Rows from block 2, named by matrix and row number. Rows with one number belong to one neuron. Each number is 128 + 32 x the weight over the matrix's rms, rounded and kept within 0 to 255. All counts start at 0.
# fc1: MLP up (model.blocks.2.mlp.fc1.weight, 640x160), inputs 0-159
# fc2: MLP down (model.blocks.2.mlp.fc2.weight, 160x640, transposed), outputs 0-159
fc1.76 [147 124 188  70 185 124 122 111 165 114 128 113 141 214  28 157 159 124 143 137  47 145 105  95 158 128 161 169  75 125  66  98 102 151 132 125 128 118 105 166 157 113 119 149 150 161 105 136  92 137 110 129 149 134 122  97 114  88 145 118 116 119 157  68 131  83 105 149 137 104 131 191 153  89 107 152 176 167  88 118 158 162 132 163 143 104 149 116 113 156 165 151 139 112 121  89 149 139 140 205 107 154 150 102 139 158 118 139 178  94 127 125  82 110 131 156 117 155 116 123 145 125 167 120 153 153  86  82 132 100  96 200  94 163 145 175 114 183 106 145 124 122  79 144 165 115 102 110 112 174 134 147  73 106 142 199 136 120  79 110]
fc1.77 [132  89 116 127 133 115 141 175 150  84 107 159 129 182 108 114 109 109  72 126  99 175 113  97 110 156 140 111 147 194 102 128 117 173  74 122 142 142 131 107 122 118 126 160  81  97  76 181 185 205 137 146 192  98 101 173  88 130 164  97 120 115 141 108 114 121 167  77  96 177 107 135 102 103 121 182 168  98 141 116  70 122 111 132 130 145 134 101  85 150  98  72 112 115 140 135 150 136 188 148 109 137 121  61 137  94 165  85 122 132 166 161 130 128 141 150 130 152 151 102  86 132 145 127 143  92 118 147 107 125 148 156 160 167 130 127 150 173 102 109 218 155  98 116 102 156 107 126 121  96 131  38 112  95 166 148  99  92 108 130]
fc1.78 [128 161 192 143 106 177 158 102 126 104 118 111 120 115 143 182 138 125 174 185 148 118 121 108 142  62 146  37 144 111 149 144 113 139 154 151 106 147  95 107  82 146 135  99 139 167 135 106 110 146 121 146 108  92 128 130  96 146 129  97 160 134 147 124 145 186  88 158 148 147 170 105 148 113 137 158 155 103 113 158 143  96  81 167 117  85 101 146 117 121  86 158  99 127 132 174 173 133 107  96 118 105 105 122 146 128  95 135 126  83 106 140 128  99 148 146 115 130  78 152 141 154 128  47 123 133 109 135 135  60 110 149 128  85 130  93 177 143 117 169 109 164 160 163 137 119 131 128 112 170 117 178 127 153 215 143 157 158 102 166]
fc1.79 [144 131  99 121 150  82 111 172 113 161  82 161 177  97 140  91 169 108 148 140  92 168 154 105 101 177  87 179 116 140 124 123 121 171  96 142 179 151 119 172 189  98 124 158 141  82 125 181 193 122  92 159 157 118 111 122 156 114  86  85 143  36 172 104 101  80 155 132 120 137 133 123 123  58 149 134  60 179  95 103 118 131 155 111 148 118  96 167 159 161 113 153 106 123  91 144 190 178 200 160 167 147 104 121 154 174 128 136 144 126 149  98 141 109 167 136 121 126  92 113 157 177 121 110 123 105 137  97  82 141 186 168  33 117 116  83 123 143 102 124 139 151 160  99 115 117  64 167  71  90 135 132 109 137 104 144 149 116 179  74]
fc1.80 [104 181 169 105  90 133 120 101 101 108 120 127 163 142 154 111 119 160 148 134 114 135 144 105 109 141 135 187  90 118 103 146 101 117 153 164 164 112 171 129 104  97 138 125 151 110 202  90  74  98  88 168 147 133 160  88 229 131  95 162 133 161 108 120 146 103 121 118 180 106 125 161 138 184 126  91 123 109  61 136 208 146 193 101  98  91 119 107 131 133 136 159  94 167 168 139 149 125 111 100 141 115 122 122 162 139 160 133 111 104 106 116  98 116 156 131 101 143 150 136 114 153 179 151 129 137 132 123 152 129 117 118  68 166 136 130 115  98 143 177  64 141 145 164 144  99 131 158 120 117 175 112 112 104 136 113 174 122 132  95]
fc1.82 [166 169 145 112 167 129  71 136  70  81  93  85 132 203  86  24 135 122  67  73 114 156 142 132 140 139 131 140  89 114  86 131 150 102 106 146 125 183 139 170 139  99 183 137 163  90 155  85 190 123 113 116 178 135 114 106  97  82  48 157 196 115  76  83 151 126 114 114 148 134 135 145 153 154 132 148 101 155 201 164 120 148 171 113 130  86 169 157  81 167  82 110 113 167 164 135  98 178  75 163 156 172 117 100  85 105 195 165 145 132 126 119  91 137 114 102  99 141 182  46  82 146 144 126 160 167 144  79 104 143 139 160 160 172 101 109 178 115 135 111 108 103 101 137 111 116 107 143 174 122 132  90  99 116  99 109 110 127 127 130]
fc1.83 [153 114 121 118 116 122 217 165 118 140 104 174 110 125 126 166 101 167 187 153 133  93 149 121  75 135 124 104  96 132  23 140 147 152 148 215 108 121  91 140 148 131 139 100 110 117  91 139 148 114 130 114 147 117 127 145 138 161 140  98 168 154 122 135 135 149  11 138 155 125 162 107 121 114 148 172 126 148  94  91 117 146 151 148 109 176 115 144 129 117  76 148 154 149 147 119 188 134 133 215 152 103 102 112 120 126 130 148 175  73 109 155 138 155 111 158 129 118  50 144 125 139 197 105 147 124  67 109  67 135  84 183 166  81  68 108 131 189 132 154 121 158 115 130 137 147 130 110 181 157  93 159 122 148 150 123 152 153 162 106]
fc1.84 [237 109 104  83 175 134 117 167 130 158 113 155 173 144 119 147 124  87  87 122 101 123 133 102 161 210 108  80 141 140 122  78 188 129 219 155  69 113  93 142 111 123 109 155 124 162 118 151 126 160 143 144  90 149  88 154 105  96 132 137 172 140 139 154  85 130 148 164 201 134 103 156 110 124 140 131 171 138 174 136 111  94 132 122 159 123 159 141 127 174 128 149 122  97  75 155  82 106 125 195  93 128 106 150 130 124 130 127 109 135 212 154 113  90  27 158 155 107 147 132 144 148 108 129 116 184 104 107 147 104 121 142 192 136  85 128 116  99 149 131 142 137 133 124 192 122  80 117  82 142 187  77  83 144  84 154 131 161 124 111]
fc1.85 [149 123 126  96  91 180 157  99 129 130 124 129 164 190 147 100  86  80  80  93 140  78 182 139 140 208  67  85 117 178  94 167 121 116 166  91 150 144 133 164 124 223 110 100 106 147  86 130 184 113 120  97 151 149 181 165 110  91  86 174 157 177 103 168 132 116 190 141 151 159 161 180  96  77 136 121 149 109 148 121 105 129 159  92 206 144 141 112 112 182 153 129  55 122 135 140 123 114 146 136 125 144 130  78  75 132 132 131 149 157 133 177 100 128 117 142 125 160 142 130 107 127 120 145 118  78  95 136 104 115 134  96 120 136 173 120 149  48 124  49 154  76 122 119 138 169 146 168 115 117 147 133 111  88 124 123 167  82 127 170]
fc1.86 [172 125 139  66 156  86  79  94 124  99 108 148 126 158  97  89  75 115  87  85 115 142 130  90 121 120 116 107 155 118 137 136  87 162 169 116 104 167 134 170 149  96  97 141 160  78 171 127 134 116 178 115 110 162 105 124  88 105 110 104 123 139 108 112  96 164 120  87 115 180  77 204  98 104 125  76 104  65 179 136 155 153 167 109 104 112 110 212 128 160 126 125 123 156  86 188 198 114  97 153 143 115 182 120 121  85 141 160 113 105 142 162  92 159 114 113 133 214 147  52 182  76  76 130 149 118 174  76 115 155 113 159 131 116 139 140 161 122 160 160  93 132 114  68 130  74 127 193 144 147 193  70  71 140 133 130 147 119 123 195]
fc1.87 [144  58 180 137 105 125 163  81 132 164  87 177 161 181 115 134 136 132 113 152 129 118 134 146 173 165  85 161 147 143  85 156 169  93 162  99 174 155 122 154 102 134 176 110  93 131  94 128 147 211 161 126 157 165 170 141 147  53 155 173 226 164  86 143  99 127 159 112 109 167  94 171 135 157 175 148 147 147 163 172 140  73 196  68 162 141 130 126 193 124  82 133  91 201 155 127 123  99 136  76 148 112 108 157 111  88 125 118 113  93 114 121  92  74  96  95 129  97  93 152 122 143 101 156 172  92  96 144 166  84 110 102 157  86  79  93 167 143 174 135 190 100  48 139 114 164 173 135 168 135 134 111 103 149 139 133 159 120  92 168]
fc1.88 [124 115 102 147 156 118  68  74 168  58 136 191 105 223  75 136 106 142 136 112  98 124 137 148 142 116  88  75 131 148 175  96 111 131  44 121 130 185 168 121 134 173 133 111 163 192  93  85  98 194 168 100 195  89 140 115 102 126  90 144  89 164 175 131  97  78 161 131 122 123 111 125  53 145 130 184 174 124 155  69 139 114 121 162 123 119 117  95 157 148 102 126 125 138  93 129 126 102 170 141 121 152 115  93 132 157 151 148 158 121 117 123 124 155 137 156 150 125 172 159 144 205 112 133  67 171 106 168  97 122 150  72 135 149 185 126 149  84 123  94 130  92  82 124 136 142  83 140 140 142 175 124 113  67 153 110 147 105 153  89]
fc1.89 [ 98 145 159 125 128 144 159 166 116 163 114 156 159 199 127 110 146 134 142 121 125 126 187 129 152 136 119 149 154  74 146 142 139 172  94 136 169 162 113 152 117 152 146 138 107  95 171  99  81 116 123 135 143 126 122 146 171  78 116 132 140 127 132 107 147 111 152 163 137 101  71 144 139 123 149  78  77  81 146 131 172 120 114 162 192 134  78  52 105 140  72 166 108 143 127 138 125 141 152  91  83 132  84  77 141 125 174 147 132 112 131 109 142 103 154 115 192 147 123 177  58 134 209 135  89 101 103 166 154 125  95  99  83 170  40 122 101 135 128 162 157 105 108 196  88 126 194 104  91 139 125 111  93 144 128 165 124 153 168  80]
fc1.90 [144 132  97 125 110 174 153 111 117 114 110 164 118 142 136  95 115 166 159  83 132  83 157 154 133 137 116 154 114 103 135 154 150 154  86 168 119 145 148 120 152  72 172  89 205 119 123  76  81  99 116 170 121 167 123 121 170 133 150  64 116  92 112 114  95 112  77 145 139 152  81 139 113 135 127 136  88 121  97 149 161 180 159 145 151 153 112  95 126 151 123 114 142 115 111 110 208 182 148 179 103 151 120 127 108 129 110 117 123 112 134 133 115 142 184 104 117 150  87 128 110 109 169 178 152 127 129 143 114  81 117 237  96 148  74  83  92 144  60 176 131 131 136 135 178 136 127 144 191 104  89 164 129 163 176 137 148 129 167 120]
fc1.91 [101  80 172 110 118 122  74  95 169  89  86 119  68 212  95 128 142 100  96 110 132 112 184 111 117 151  90  90 159 152 143 112 110 153 143  99  47 125 111 164 123 154  93 126  60 111  66 159 147 151 133 113 128 104 124 130  96 127 118 136 152 121 143  93 133 123 123 128 113 180  49 130 129 110 202 157 161 151 190 130  98 131 142 206 180 128 127 125 105 147  82 123 161 112 106 147 159 157 116 156  87 135 125  88 127 171 146 114 145 144 159 125 119 156 103 155 123  75 159 100 118 118 158 109 163 126  66 132 110 117 133 154 167  72 126 101 154 109 121 106 159 160 103 120  54 144 109 130 141 185 118 109 108 120 152 136  83 149 109 113]
fc1.92 [125 153 169 142 122 162 177 116 114 131 158 113  90 113 129 148 107 136 151  78 149 114 216 126 101 119 125 135 166 112 143 103 163  93 149 193 137 133 147  97 140 165 137 149 139 132 142 148  99 122  58 150  99  86 158 174 161  80 134 137 134 118  98 158 138  69 144 113 198 122  79 123 125 164 150  70 100 135 204 195 188 113 113  96 198  91 154 107 131 110 133 138 112 156  61  79 125 153  74 103 129 206 147 178  82 146 137 145 106 164 104 156 162 109 115  63 135 107 166 173 113 149 154 180 105 109 149 112 146 114 147 113 119 151  84  79 137  92 102 131 127  83 130 125 107 141 145 109 170  94 152 118 137 102 142 123 109 142 155 109]
fc1.93 [111 124 125 134  79  93 114 109  94 102 125 132 129 129  70 118 130 152 113  96 111 124 180 144 157 159 129  78 120 170 148 120 184 153 163  92  89 171 111 179 102  97 146 149 103 103  97 175 149 138 124 195 145 144 150 176 135  89 133 138 154 156 108 151 135 152 171 187 130 152 124 182  76 163  64 152  78 172 193  90 129 133 155  76 126 132 134 152 125 127 137 118 117 176 119 142 117  78 137 114 136 144  82 127  91 134 175 173 165  79  88  95  68  55 122 108  95 147 203  93 156 126  90 126 124 169 117 151 109 119 109 121 166 151 151 125 145 146 127 140 134 159  61 150  95 171 115 134 120 124 113 103  99  81 103 165  58 173 142 115]
fc1.94 [140 128 145 145 138 163 120 119 176 161 106 143 155  82 136 165 108  84 122  92 159 161 196  87 122  99 134 156 120 112 153 167 151 115 114 180 107 176 122 120 111 101 117 132 144 125 180 108 104 112 147 127 136 140  70 125 101  67 119 110 173 162 152  56 138 108 127  90 156 132  80 131 154 117 161  88  77 121  96 215 176 123 115 106 182 170  67  92 163 151 139 186 162 125 134 151 158 198 164 128 102 114 114  87  95 152 148  95 136 121 116 161 130 189 156 146 132 119  73 162  71  85 157 211 119  64 155 112 123  66 160 152 160 131  29  82 148 135 172 134 140  63 162 128 151  85  85 143 146 114  85 132 125 143 144 113 162  96 176 113]
fc1.95 [131 124 112 126 155 108 176 162 133 155  87 123  66 171 129 135 115 150 172 139 113 168  89  97 173  95 137 176 118 169  74 130 141 134 123 135 142 167  92 142 124 160 216  74 102  71 133  99  76 117 126 117 123 173 142 167 124 100  98 121 179 135  63 183 108 119  90 132 102  99  81 148 104 154  98  80  61 146  88  94 128 180 181 139 146 114 106 124 143 109 100  94 140 189 164 122 254 110 171 142 171  90 157 146 117 121 137 152  83 151 107  82 106 130 149 143 118 141 123 139  92  98 148 140 133 134 175 164 102 116 106 176  94 148 115 153  84 164  73 125 170 122 145 153 139 145 176 128 215 102  48 186 135 116 169 139 136 181 224  63]
fc1.96 [159  63 148 150 128 138 118  89 186  77 145 147 128 121 107 127  88 128 176 114  43 136 128 108 162 113 107 134 177 168 132 102  99 163  94 129 146 132 105 159 137 148  70 130 139 105  83 133 164 108  89 163 114 159 112 126 168  97 127  75 126 162 104 159 113  96 183 155 129 167 103 130 129 191 197 144 123 132  89 152 150 196 161 137 126  94 117 105 117 134 129 113 190 131 107 118 103 140 143 139 138 101 106 179 135 143 137 164 112  78 149 105 134 142 121  91 121  59 107 154  96 100  71 207 182 116 140 175 104 102 156 100  99 128 137 161  88 153 118  25 115 125 120 126 147 183 153 168 146 126 132 168 142  75 103 157 148 125 121 110]
fc1.97 [134 134 122 109 162 150 126 131 146 137 143 133  99 168 117  88 100 124  91 124 136 185 170 119 129  81 141  94 138 136  89 150 157 141  43 101 128 163  88 215 103 131 176 148  58  77  75 134 132 158 117  94 129 151  87  92 114 100 157  96 131 104 172 109  95  75 127  68 140 171  93 138 133  85 138 167 114 110 104 149 157 105 131 144 159 143 133 131 149 139 148 132 138 150 144 113 149 194 184 132 176 202 167  76  86 114 137 101 140 184 113 109  90 167  98 106 112 175 146 155 124 153 155 118 160  39 148 139 115 161 123 173 131 135 113 127 103 142 112 133 156 112 129 161  60 116 102 114 182 118  51 119 122  73 121 121 113 124 157 198]
fc1.98 [156 100 144  41 124 135  92 132 100  50 115  80  98 142 118 131 128 129 149 158  53 145  91  98 157 168 155  71 105 132  22 103 109 158 136 162 100 126 122 124 124 138 105 137 152 116 141 187 106 140 120 123 154 166  92  79 112 117 158  86 129 112 142 154  82 161  78 149  77 144 116 102  99 116  72 146 203 193  38  53 124 164 128 142  81 171  79 142 140 105 126 174 110 144 166  90  96 152 201 206 131 118 129 100 114 132 119 152 125 139 144 103  46 135 118 143 112 133 113 138 163 128 141  94 168 112 112 161 153 106 117 180 146 126 130 146 122 153 159 154 177 178 119 104 148 124 144 106 115 129 167 157 132 132 140 109 156 136 133 117]
fc2.76 [ 85 192 146 111 127 150  70 149 135 163  69 135  97 156  64 137  90 149  81 157 116  34  88 163 135 179 195 125 164 104 152 127  96 152 131 116  62 139 152  92 112 152  99 135 161 128 118 145 160 126 121 117 119 111 129  79 167 115 143 151  99  63 122  94 169 133  93 104 172 194 137 163 189 151 110 142  92 164 158 145 137 139 185 151 147 104  27 108 145  92 136  94 151 192 138 121 126 124  41 118 126 120 101 129 160 158 149 101 121  91 199  89  91 139 112 171 135 157 135 119  84 185 163  94 105 139 131 112 154  86 165 113 131 103 115 103  90 104 173 111 179 131 134 148  76 128 129 132 130 174  81 154 131 174 134 122  91  75 195 104]
fc2.77 [114 136 140 112 125 125 142 116 126 149 162 177  79 187 129 121 153 130 142 111  88 120 156 118 135 118 118 141 107  92  94 128  98 107  93 128 161 150 116 147 125 117 138 132 122 154  54 132 110 176 135 141 135 105 150 100 121 166 143 129 150  82 135 116 119 128 164 141 124 160 138 184 166 113  87 205 110 115 131 135  82 105 120  91 155 116 162 118  87 156 110 136 129  93 123 119 127 103 153 153 115 146 124  88 104 167 122 133 105 171  82 178 210 163  82 129 115 145 152 120 138 131  68 137 144 127 104 140 110 144  68 132 121 145 140  90 148 152 138 123 128 108  90 167 155 159 159 150 147 147  98 140  82 131 116 113  96 118  84 140]
fc2.78 [ 62 156 130 134 162 118 180  72 155 143 139 210 149 154 140 116 159 130 154 148 143 127 142 139 104 123 105 139  54 138  99 129 119 155 141 113 151 123  78 122 133 130 134 159 139 164 145 134 133  99 146 118 129 142 132 147 124 149  89 198 142  98 113 145 155 142 118 145 179 131 113 128 107 123 105 115 103 164 119 143 137 160 100  70 111 111 157 105 167  94 150 134 124 100 103 118 124  95 149 147 127 162 127  87 123 128 125 118 121 124 123 121 130 106 114 177 138 115 148 118 121 131 140 109 107 139 147 116 136 139 125 129 153 140  91 141 130 116 152  64 128  92 191 121 104  72 125 138 123 137  99 117  83  95 136  97 166 148 127  87]
fc2.79 [ 86 166 106  51 152 107 136 131 151  98 143 132 102 185 167  69 119 114 117  97 154 113 125 127 141 136 177 150 139  74 131 112 130 140 137 126  63 154 139 116 137 102 218 125 107 121 161 117 157  88  93 176 105 111 118  78 133 128 117 188 148  69 107 117 159 102 148  97 142 102 175 181 118 127  99  66 114 127 201 152 172 128 157 138 122 152 139 106 135 131 127 140 110 148 131 139 148  70  85 142 126 148 138 149 146 146  94 192 134 151 114 170 119 123 136 112  99 101 135 142 147 135 122 107 142 159 153 141 129 125  92  91 136 113 140 101 135  55 136 119 151 120 149 111 123 180 109 157 155 106 146 107 101 158  88 134 109 136 129 117]
fc2.80 [104 152  75  85 143 118 177  94 129 149 106 117  99 145 141 177  73 115 135 117 145 140 127  96  99 199  74 130 101 173 125 119  78 164  83 127 128  80  94 118 143 148 148 129 213 143 156 138 178 126 105 172 129 122 107 147 121 124 109 157  70 108 169 128 134 124 108 102 147 108 101 120 114 156 152  97 117  92 103 135 173 141 120 139 101 155 150 134 154 113 152 129 120 113 130 128 131 113 143 151 128 127  83  98 128 154 129 136 111 112 153  89 138 142 170 212 119 118 107 144 157 132 110 166 106 119 170 131 156 134 151 151 140 127  91 153 147 109  91 122  90  77 174 117  65 115 125 172 139 121  91 154  97 133 141 131 161 123 139 109]
fc2.82 [153 109 148  86 127 159  87 113  97 104 145 182 207 116  91 124 111 157 137 168 177  93  63 184 162 204  75  97  91 182  53 148 152 168 171  67 161  91  88  69 124 237  67 123 182  99  97 169 157  96  48 109 106 137 131 127 158 128 180  94  28 122 141 101 160 114  80 100 129 221 174 119 131 135 143 142  61 134 167 121 137 152 111 119 150  83  88 123 161  97 172  71 170  88 145 160 134 121  65 110 172 101 125 112 161 140 110 130  87 108 168  49 125  66  88 145 168 174 125 134  93 187 195 101 106  63 135 124 143 137 217 189 121 111  40 161  86 136 170 109 153 173 165 118  67  46 135  87  81 154 111 155 149 155 214 128 140 139 119  74]
fc2.83 [185 132 148 124  94 165 151 110 113 171  83  96  70 127 123 127 103 187 116 173 121 130 152 115 119 139 169 113 143 131 124 187 113 140 118 140  65 135 113  94  86 127 142 116 131 181 107 136 128 146 147 162 119 159 167  85 153 137 133 119 164 127 119 126 124 111 104 128 129 115 110  97 137 109 146 166 126 144 160  97  77 113  63  94 112 149 112 133 126 108 151 152 155  97 139 125 117 107 112  80 180 117 196 117 117 132 147 135 117 181 167 118 153  84 132 171 136 108 172  92 133 110 133 128 169 122 102  95 114 158 157 105  71 127 139  86  83 169 126 126 138 135  96 158 108 116 140 131 127 119 118 113 127  99 113 123 108 144 102 163]
fc2.84 [116 137  53 114 127  92 162 136 143 174  76 138 162 161 141 171 153 129 103  92 135 149 122 163 123 118 102 169 149 185  97 119 134 141 126 115 143 143  71  83 142 178 163  91 110 108  89 101 143 188 132 118 127  94 120 108 120  74  70  91  86  68  88 110 146 155 121  92 120 114 184 168 153 146 111 155 106 125 143 111 186 131 121 101 103 151 161 167 134 159 104 136 136 136 107  92 157 127 143 147 137 131 153  69 106 112 119  99 190 173 122 124 112 117 107 136 152  78 106 116 147 148 180 108  94 156 128 126 117 103 163 172 174 113 118 155 135 102 120 110 155 107 133 115 172  72 116 165  96 140 145 165 127 141  73 114 117 122 165 139]
fc2.85 [110  77 178 168 145 137 115 133  90 201 138 111 144 181 124 129 139 148 129 122  98 125 113 136 161 158  80  85 138 179 156 142 140 132  54  72 159 108 119  77 107 165  88 126 150 115  83 120 118 154 132 101  96 105 152 170 130 148 177 128 124 106 156 124 156 126 108 153 124 154 186  89 121 104 164 173 132 130  79 151 113 127 109 109 126  94 122 122 110 133  78 102 159  96 128 150  97  91 144 108  94 103 145 138 134 144 101 119 106 165 114 112  80  87 114 133 156 104 148 114  96 139 114 119 114 114 126 119 118 135 159 139 102 103 126 165 124 144 105 155 108 133  98 147 178 151 143 114 122 163 130 151 107 174 100 143 124  89 186 159]
fc2.86 [168 106 188 120 126 150 156  78  78 128  79  70 124 101  62 153  79 146 157 123 137 160  60 140 180 146  81  89  73 153  82 151  66 191 124  73 102  97 123 155 109 157 108 106 191 172 101 155 148 132  80 114  99 122 144 150 162 144 166  59  86  86 189 152 158 103  82  85 145  80 193 122 107 146 231 132 105 104 104 172  82 154 127 129 184  64  97 129 123 102 110 120 174  75 173 202 109 140 104  86 140 162 117  89 148 159  62 139 119 124 207  39 116  85 112 167 166 199 104 186 156 151 152 122  94  53 108 106 178 158 178 173  84  91  97 190  85 226  91 147 174 164  99 157  93  46 166 112 155 174  98 138 110 110 194 123 161  91  92  95]
fc2.87 [135  92 167 151 173 145 141 152 126 149 197  93 150 164 155 137 194 158 146 152 151 187 135 122 213 138 146  67 117 145 174 148 140  96 110  55 202  69 115  89  94 144 141 179 127 104  96 102  95 142 122  61  86 107 162 181 143 120 215 115 114 143  92 117 195 129 101 136  89 143 183 135 134 111 101 124 150  51  89  99  42 158  72 156 162  79 131 129 168 154  42 115 164 173 149 162  77 123 175 108 105  86 185 184 159  77 129  92  96 129  98  96 126  73 125  96 169 101 130 114 106  67 113 153 112 119 123  99 101 146 153 145  83 153 157 104 110  46 102 154 121 139 110 151 174 136 199 129 104 183 139 137 116 170 115 128 116 109 133 169]
fc2.88 [ 98 134 150 129  95 130  94 131  82 157  68 125 128 178 115 171 134 100  72 180 104 123 105 161 135 170 117 136 164 163 139 129 111 115  94 105  82 159 132 112 143 124  97 123 141 194  73 143 137 155 176 121 159 140 102  98 141 133 120 129 145 140 107 146  94 166 115  83 134 139 154 128 177  88 106 151  84 164 144 147 128 115 168  82 123 196 119 166 155 104 133 112 117 112 118  66 113  80 123 111 139 118 135  67  87 137 179 183 160 148 125 124  88 130 116 197 137 106 131  84 166 194 136 118 157 103 112 122 209 130 112 111 151 105 140 110 125 119 113 127  99 124 118 123  92 117 134 158 140 111 107 199 151 101 143  87 103 125 121 132]
fc2.89 [117 206 145 157 114 148 150 128 103 107 105 154 106 150 135 154 118 157 112 172  47 106 115 172  49 176  96 108 103 154 126 161  63 152 123 115 180 103 107 104 110 128 132 155 154 116 117 165 218 104 103 109 149 168 160 145 150 142 150 152 111 146  92 110 129 100  87 141 145 134  59  59 150 136 113 148  98 152  73  97 106 133 105  72  91 147 155 113 150  56 140 136 155 117 138 123  78  83 139  96 124 149 142 120 149 105 167 153 101 133 210 139  74  74  94 147 117 129 138  64  82 156 207 112 155 113 134  87 152 139 106 115 106 170  98 186  95 139 184 131 183 121 124 172 133  91 176  88  64 132 144 168 131 115 173 158 112 140 133 107]
fc2.90 [139 205 115 105 103 102 140 138  87 132 141 104 100  96 132 132 151  92 144  80 155 152 105 125 156 154 186 146 115 137 153 112 134 114 101 125  57 147 140  75 141  96 184 128 121 128  78 132 135 141 106 118 149 109  81  60 121  81 204  99  96  94 124 139 139 121 156  95 108 116 198 155 141 163 167 165 124 136 165 130 178 111 114 173  97 173 130 151 120 142 119 190 153 160 113 141 167 180 105 180 129 150 149 145 101 116 141 139 110 157 156 120 155 137  57  77 114 167  84 101 121 165 142 121  91 166 106 138 114  64 130 171 180 130  93 109 145 180 108 174 181 115 108 128 107 129 124 126 134 140 143 122 200 197  90 115 121 151 100 148]
fc2.91 [ 99 114 105  82 132 133 137 138 106 177 157 204  89 162  85 136 131 135 106 121 113  78 125 108 140 162 121 134 115 128 111 132  93 122  84 114 149 136  70 104 126 117 107 124 148 193  85 141 107 135 162 142 166  81 142 101 118 146  98 131 122 102 161 127 123 134 171 155 178 160 146 169 141 152 143 170 137 125 112 178 168 111 166  61 131 155 112 134 141 114  95 137 115  83 140  96 115 123 138 142 118 152 149  85 123 157 135 138 135 166 105 105 150 154  74 163 135 129 133 114 179 123 115 126 121 144 134 165 139 142 137 136 118 139 103 104 139 192 126 104 122  78  99 163 129 115 108 178 154 119 130 158 102 132 137 106 139 132 125 141]
fc2.92 [123 149 126 124 184 155 116 134 120  62  81 100  85 102 140 163 107 147  82 180 126 184 132 154  57 120 130 103 105  87 144 168 135 178 164  89 142  83 162 107  90 174 211 177 168 176 109  87 146  93  95 149  90 133 159 119 188 164 126 154  80 127 159 109 139 106 124 131 111  80  79  75 165 133 126 132  94  73 136  99 139 132 124 120 146 156 134 150 166 102 104 119 120 181 156 119 109 119 105 100 140  87 131 147 181 137 168 131 135  88  93 126 109 105 125 153 122 104 154 142 118 149 152 159 145 110 140  98 127 174 176  85 108  68 165 148  95  56 123 118  95 150 169 141  79 135 131 151 165 136 168 152 123  65 120 136  63 118  72 129]
fc2.93 [169 112 156  87 136 143 112 139 186 128 122 173 155  84  58 184 169 132 110 202 151  61 122 226 152 189 162 121 150 185 132 144  71 180  77 104 183 144  92 112 120 161  81 166 159 120 131 140 100 148 134 104 116 105 166 116 148 188 159  98  79 126 147 111 138 113 108 116  81 167 147 125 162 123 113 167 135 172 125 164 101 141  75 163 129 110 128 186 121  79  79 129 182  99 172 118  99  99  85 104  96 113  97 188 159 138 146 128 100 171 174  86 158  86  84 200 139 194 185 117 118  92 163 144 136  98  86 111 134 142 124  87  83 112 118 109  96 114 197 116 145 139 125 147 101  72 184  56 145 155  86 171  94 103 138 156 129 167 180 161]
fc2.94 [178 214 117 147  71  99 112 140 140 127 121  95 112 130 193 158 116 118 116 130  27 155 153 198  23 156 152 195 139 161 220 109  62  94  80 153 106 178 147  91 146  99 135 137 105 124  67 145 218 125 162 110 196 124 119 139 120 148 123 108 146 137  95 122 127 155 113 111 119  81  71  71 214  54 102 217 177 194  98 105 110 148 144  99  96 165 166 183 161 149 108 158 144 168  98  90 149 117 140 141 120 145 162 129 122 104 194 177 106 170 178 174  72 129  61 101 136 140 176  87  58  79 187 142 148 157  94 122 122  90  43 109 141 143 172 153 136 141 166 100 174  97 168 126 131 107 158  30  91 113 188 144 176 111 120 214  44 149  96 102]
fc2.95 [180 185  55 132  50  53 161 184 144 131 171 112 141 126 196 224 156  82  72  95 146 124 184 150  74 201 133 181 188 165 171  82  55  54  72 154  96  92 170  45 187 103 131 149  68  52  86 216 207 119 113 147 196  73  72 111  72  46 152  89 144  78  85 125 128 172 144  90  95 100 135 129 185 138 122 191 151 154 119 113 195  83 108 152 104 223 135 232 118 140 131 161  97 187  49 119 148 149 156 184 133 137 189 184  72  53 206 166 112 169 187 134  69 161  88  67 104  87 119  63 110 152 171 139  82 196  86 155  96  26 127 156 207 117 104 129 187 122  88 158 139  98  92 101 169 106 133 125  80  61 160 153 255 140 126 147  53 187 172 103]
fc2.96 [ 99 135 106 130 172 114  42 136 155  77 104 117 132 170 108 124 112 118 160  85 118 143 147 132 141  88 168 143 116 121 160 145 209  84 156 177 138 141 124 179 132  97 181 146 133 121 126 101 118 170 137 131 103 133 124 133 132 123 109 118 140 175 126 150 101 107 125 120  73 125  36 145 131 137 109 126 101 178 166  97 147 144 120 120 175 201 167  96 119 141 152 144 144 107 153 152 105 121 133 128 118 133 138 115 110 133  92 115 138 101  72 187 150 143 159 121 120 159  76 177 126  82  88 156 163 118 125 149  98 169  57 146 151 153 129 135 140 136 155 171  49 133 151 142 132 190 189 174 150 107 186  98 145 159 137 147 132  83 152 144]
fc2.97 [140 171 152  89 103 110 157 117  92 157 182 153  64 138 188 107 114 127 168 101 104  92 139 137 134 142 170 118  63 126 125 101 108 119 120 150  84 192 130  93 155 109 150 119  95 145 103 133 139 139 153  93 158 120  93  90  88 123 142 133 141 118 110 155 146 164 144 140 125 133 154 176 119 144 131 160 104 194 125 102 117 116 191  87 141 151 162 108 103 140 148 172 125 101  83 149 131 133 142 176 140 149 160 127  75 123 112 151 103 205 135 179 129 129 126 110  93  90 142 145 158 111 128  76 117 161 167 149 115 105  82 171 130 206 118 119 154 134  98 114 135 119 156 118 105 204 171 125 160 108  86 103 126 203  82 164 123  95  96 140]
fc2.98 [169 130 178 172 170 191 135 120 140 171 135 137  85 144 158 155 131 184 138 168 101 156 113 131 166  90  98  87 133 107 150 186 100 132 125  99 142 115  51  74  89 153 114 177 157 145  82  74 112 114 132 153  82 131 180 142 164 128 155 156 104 135  99 115 144  75  92 156 147 120 156 137 113  90  86 156 107  76 114 132 120 124  78 116 185  77 142 121  99 115 107 124 160  70 169 168 110 120 139  71 148  70 185 111 163 123 142  77 105 149 128 105  96  76 127 133 148 132 212 132 114 114 143 117 163 141  64  80  83 148 177  65  66 127 163 134  86 150 123 141 169  76 147 164 116 124 176  98  97 171 147 149  83  82 138  97 134 131  82 139]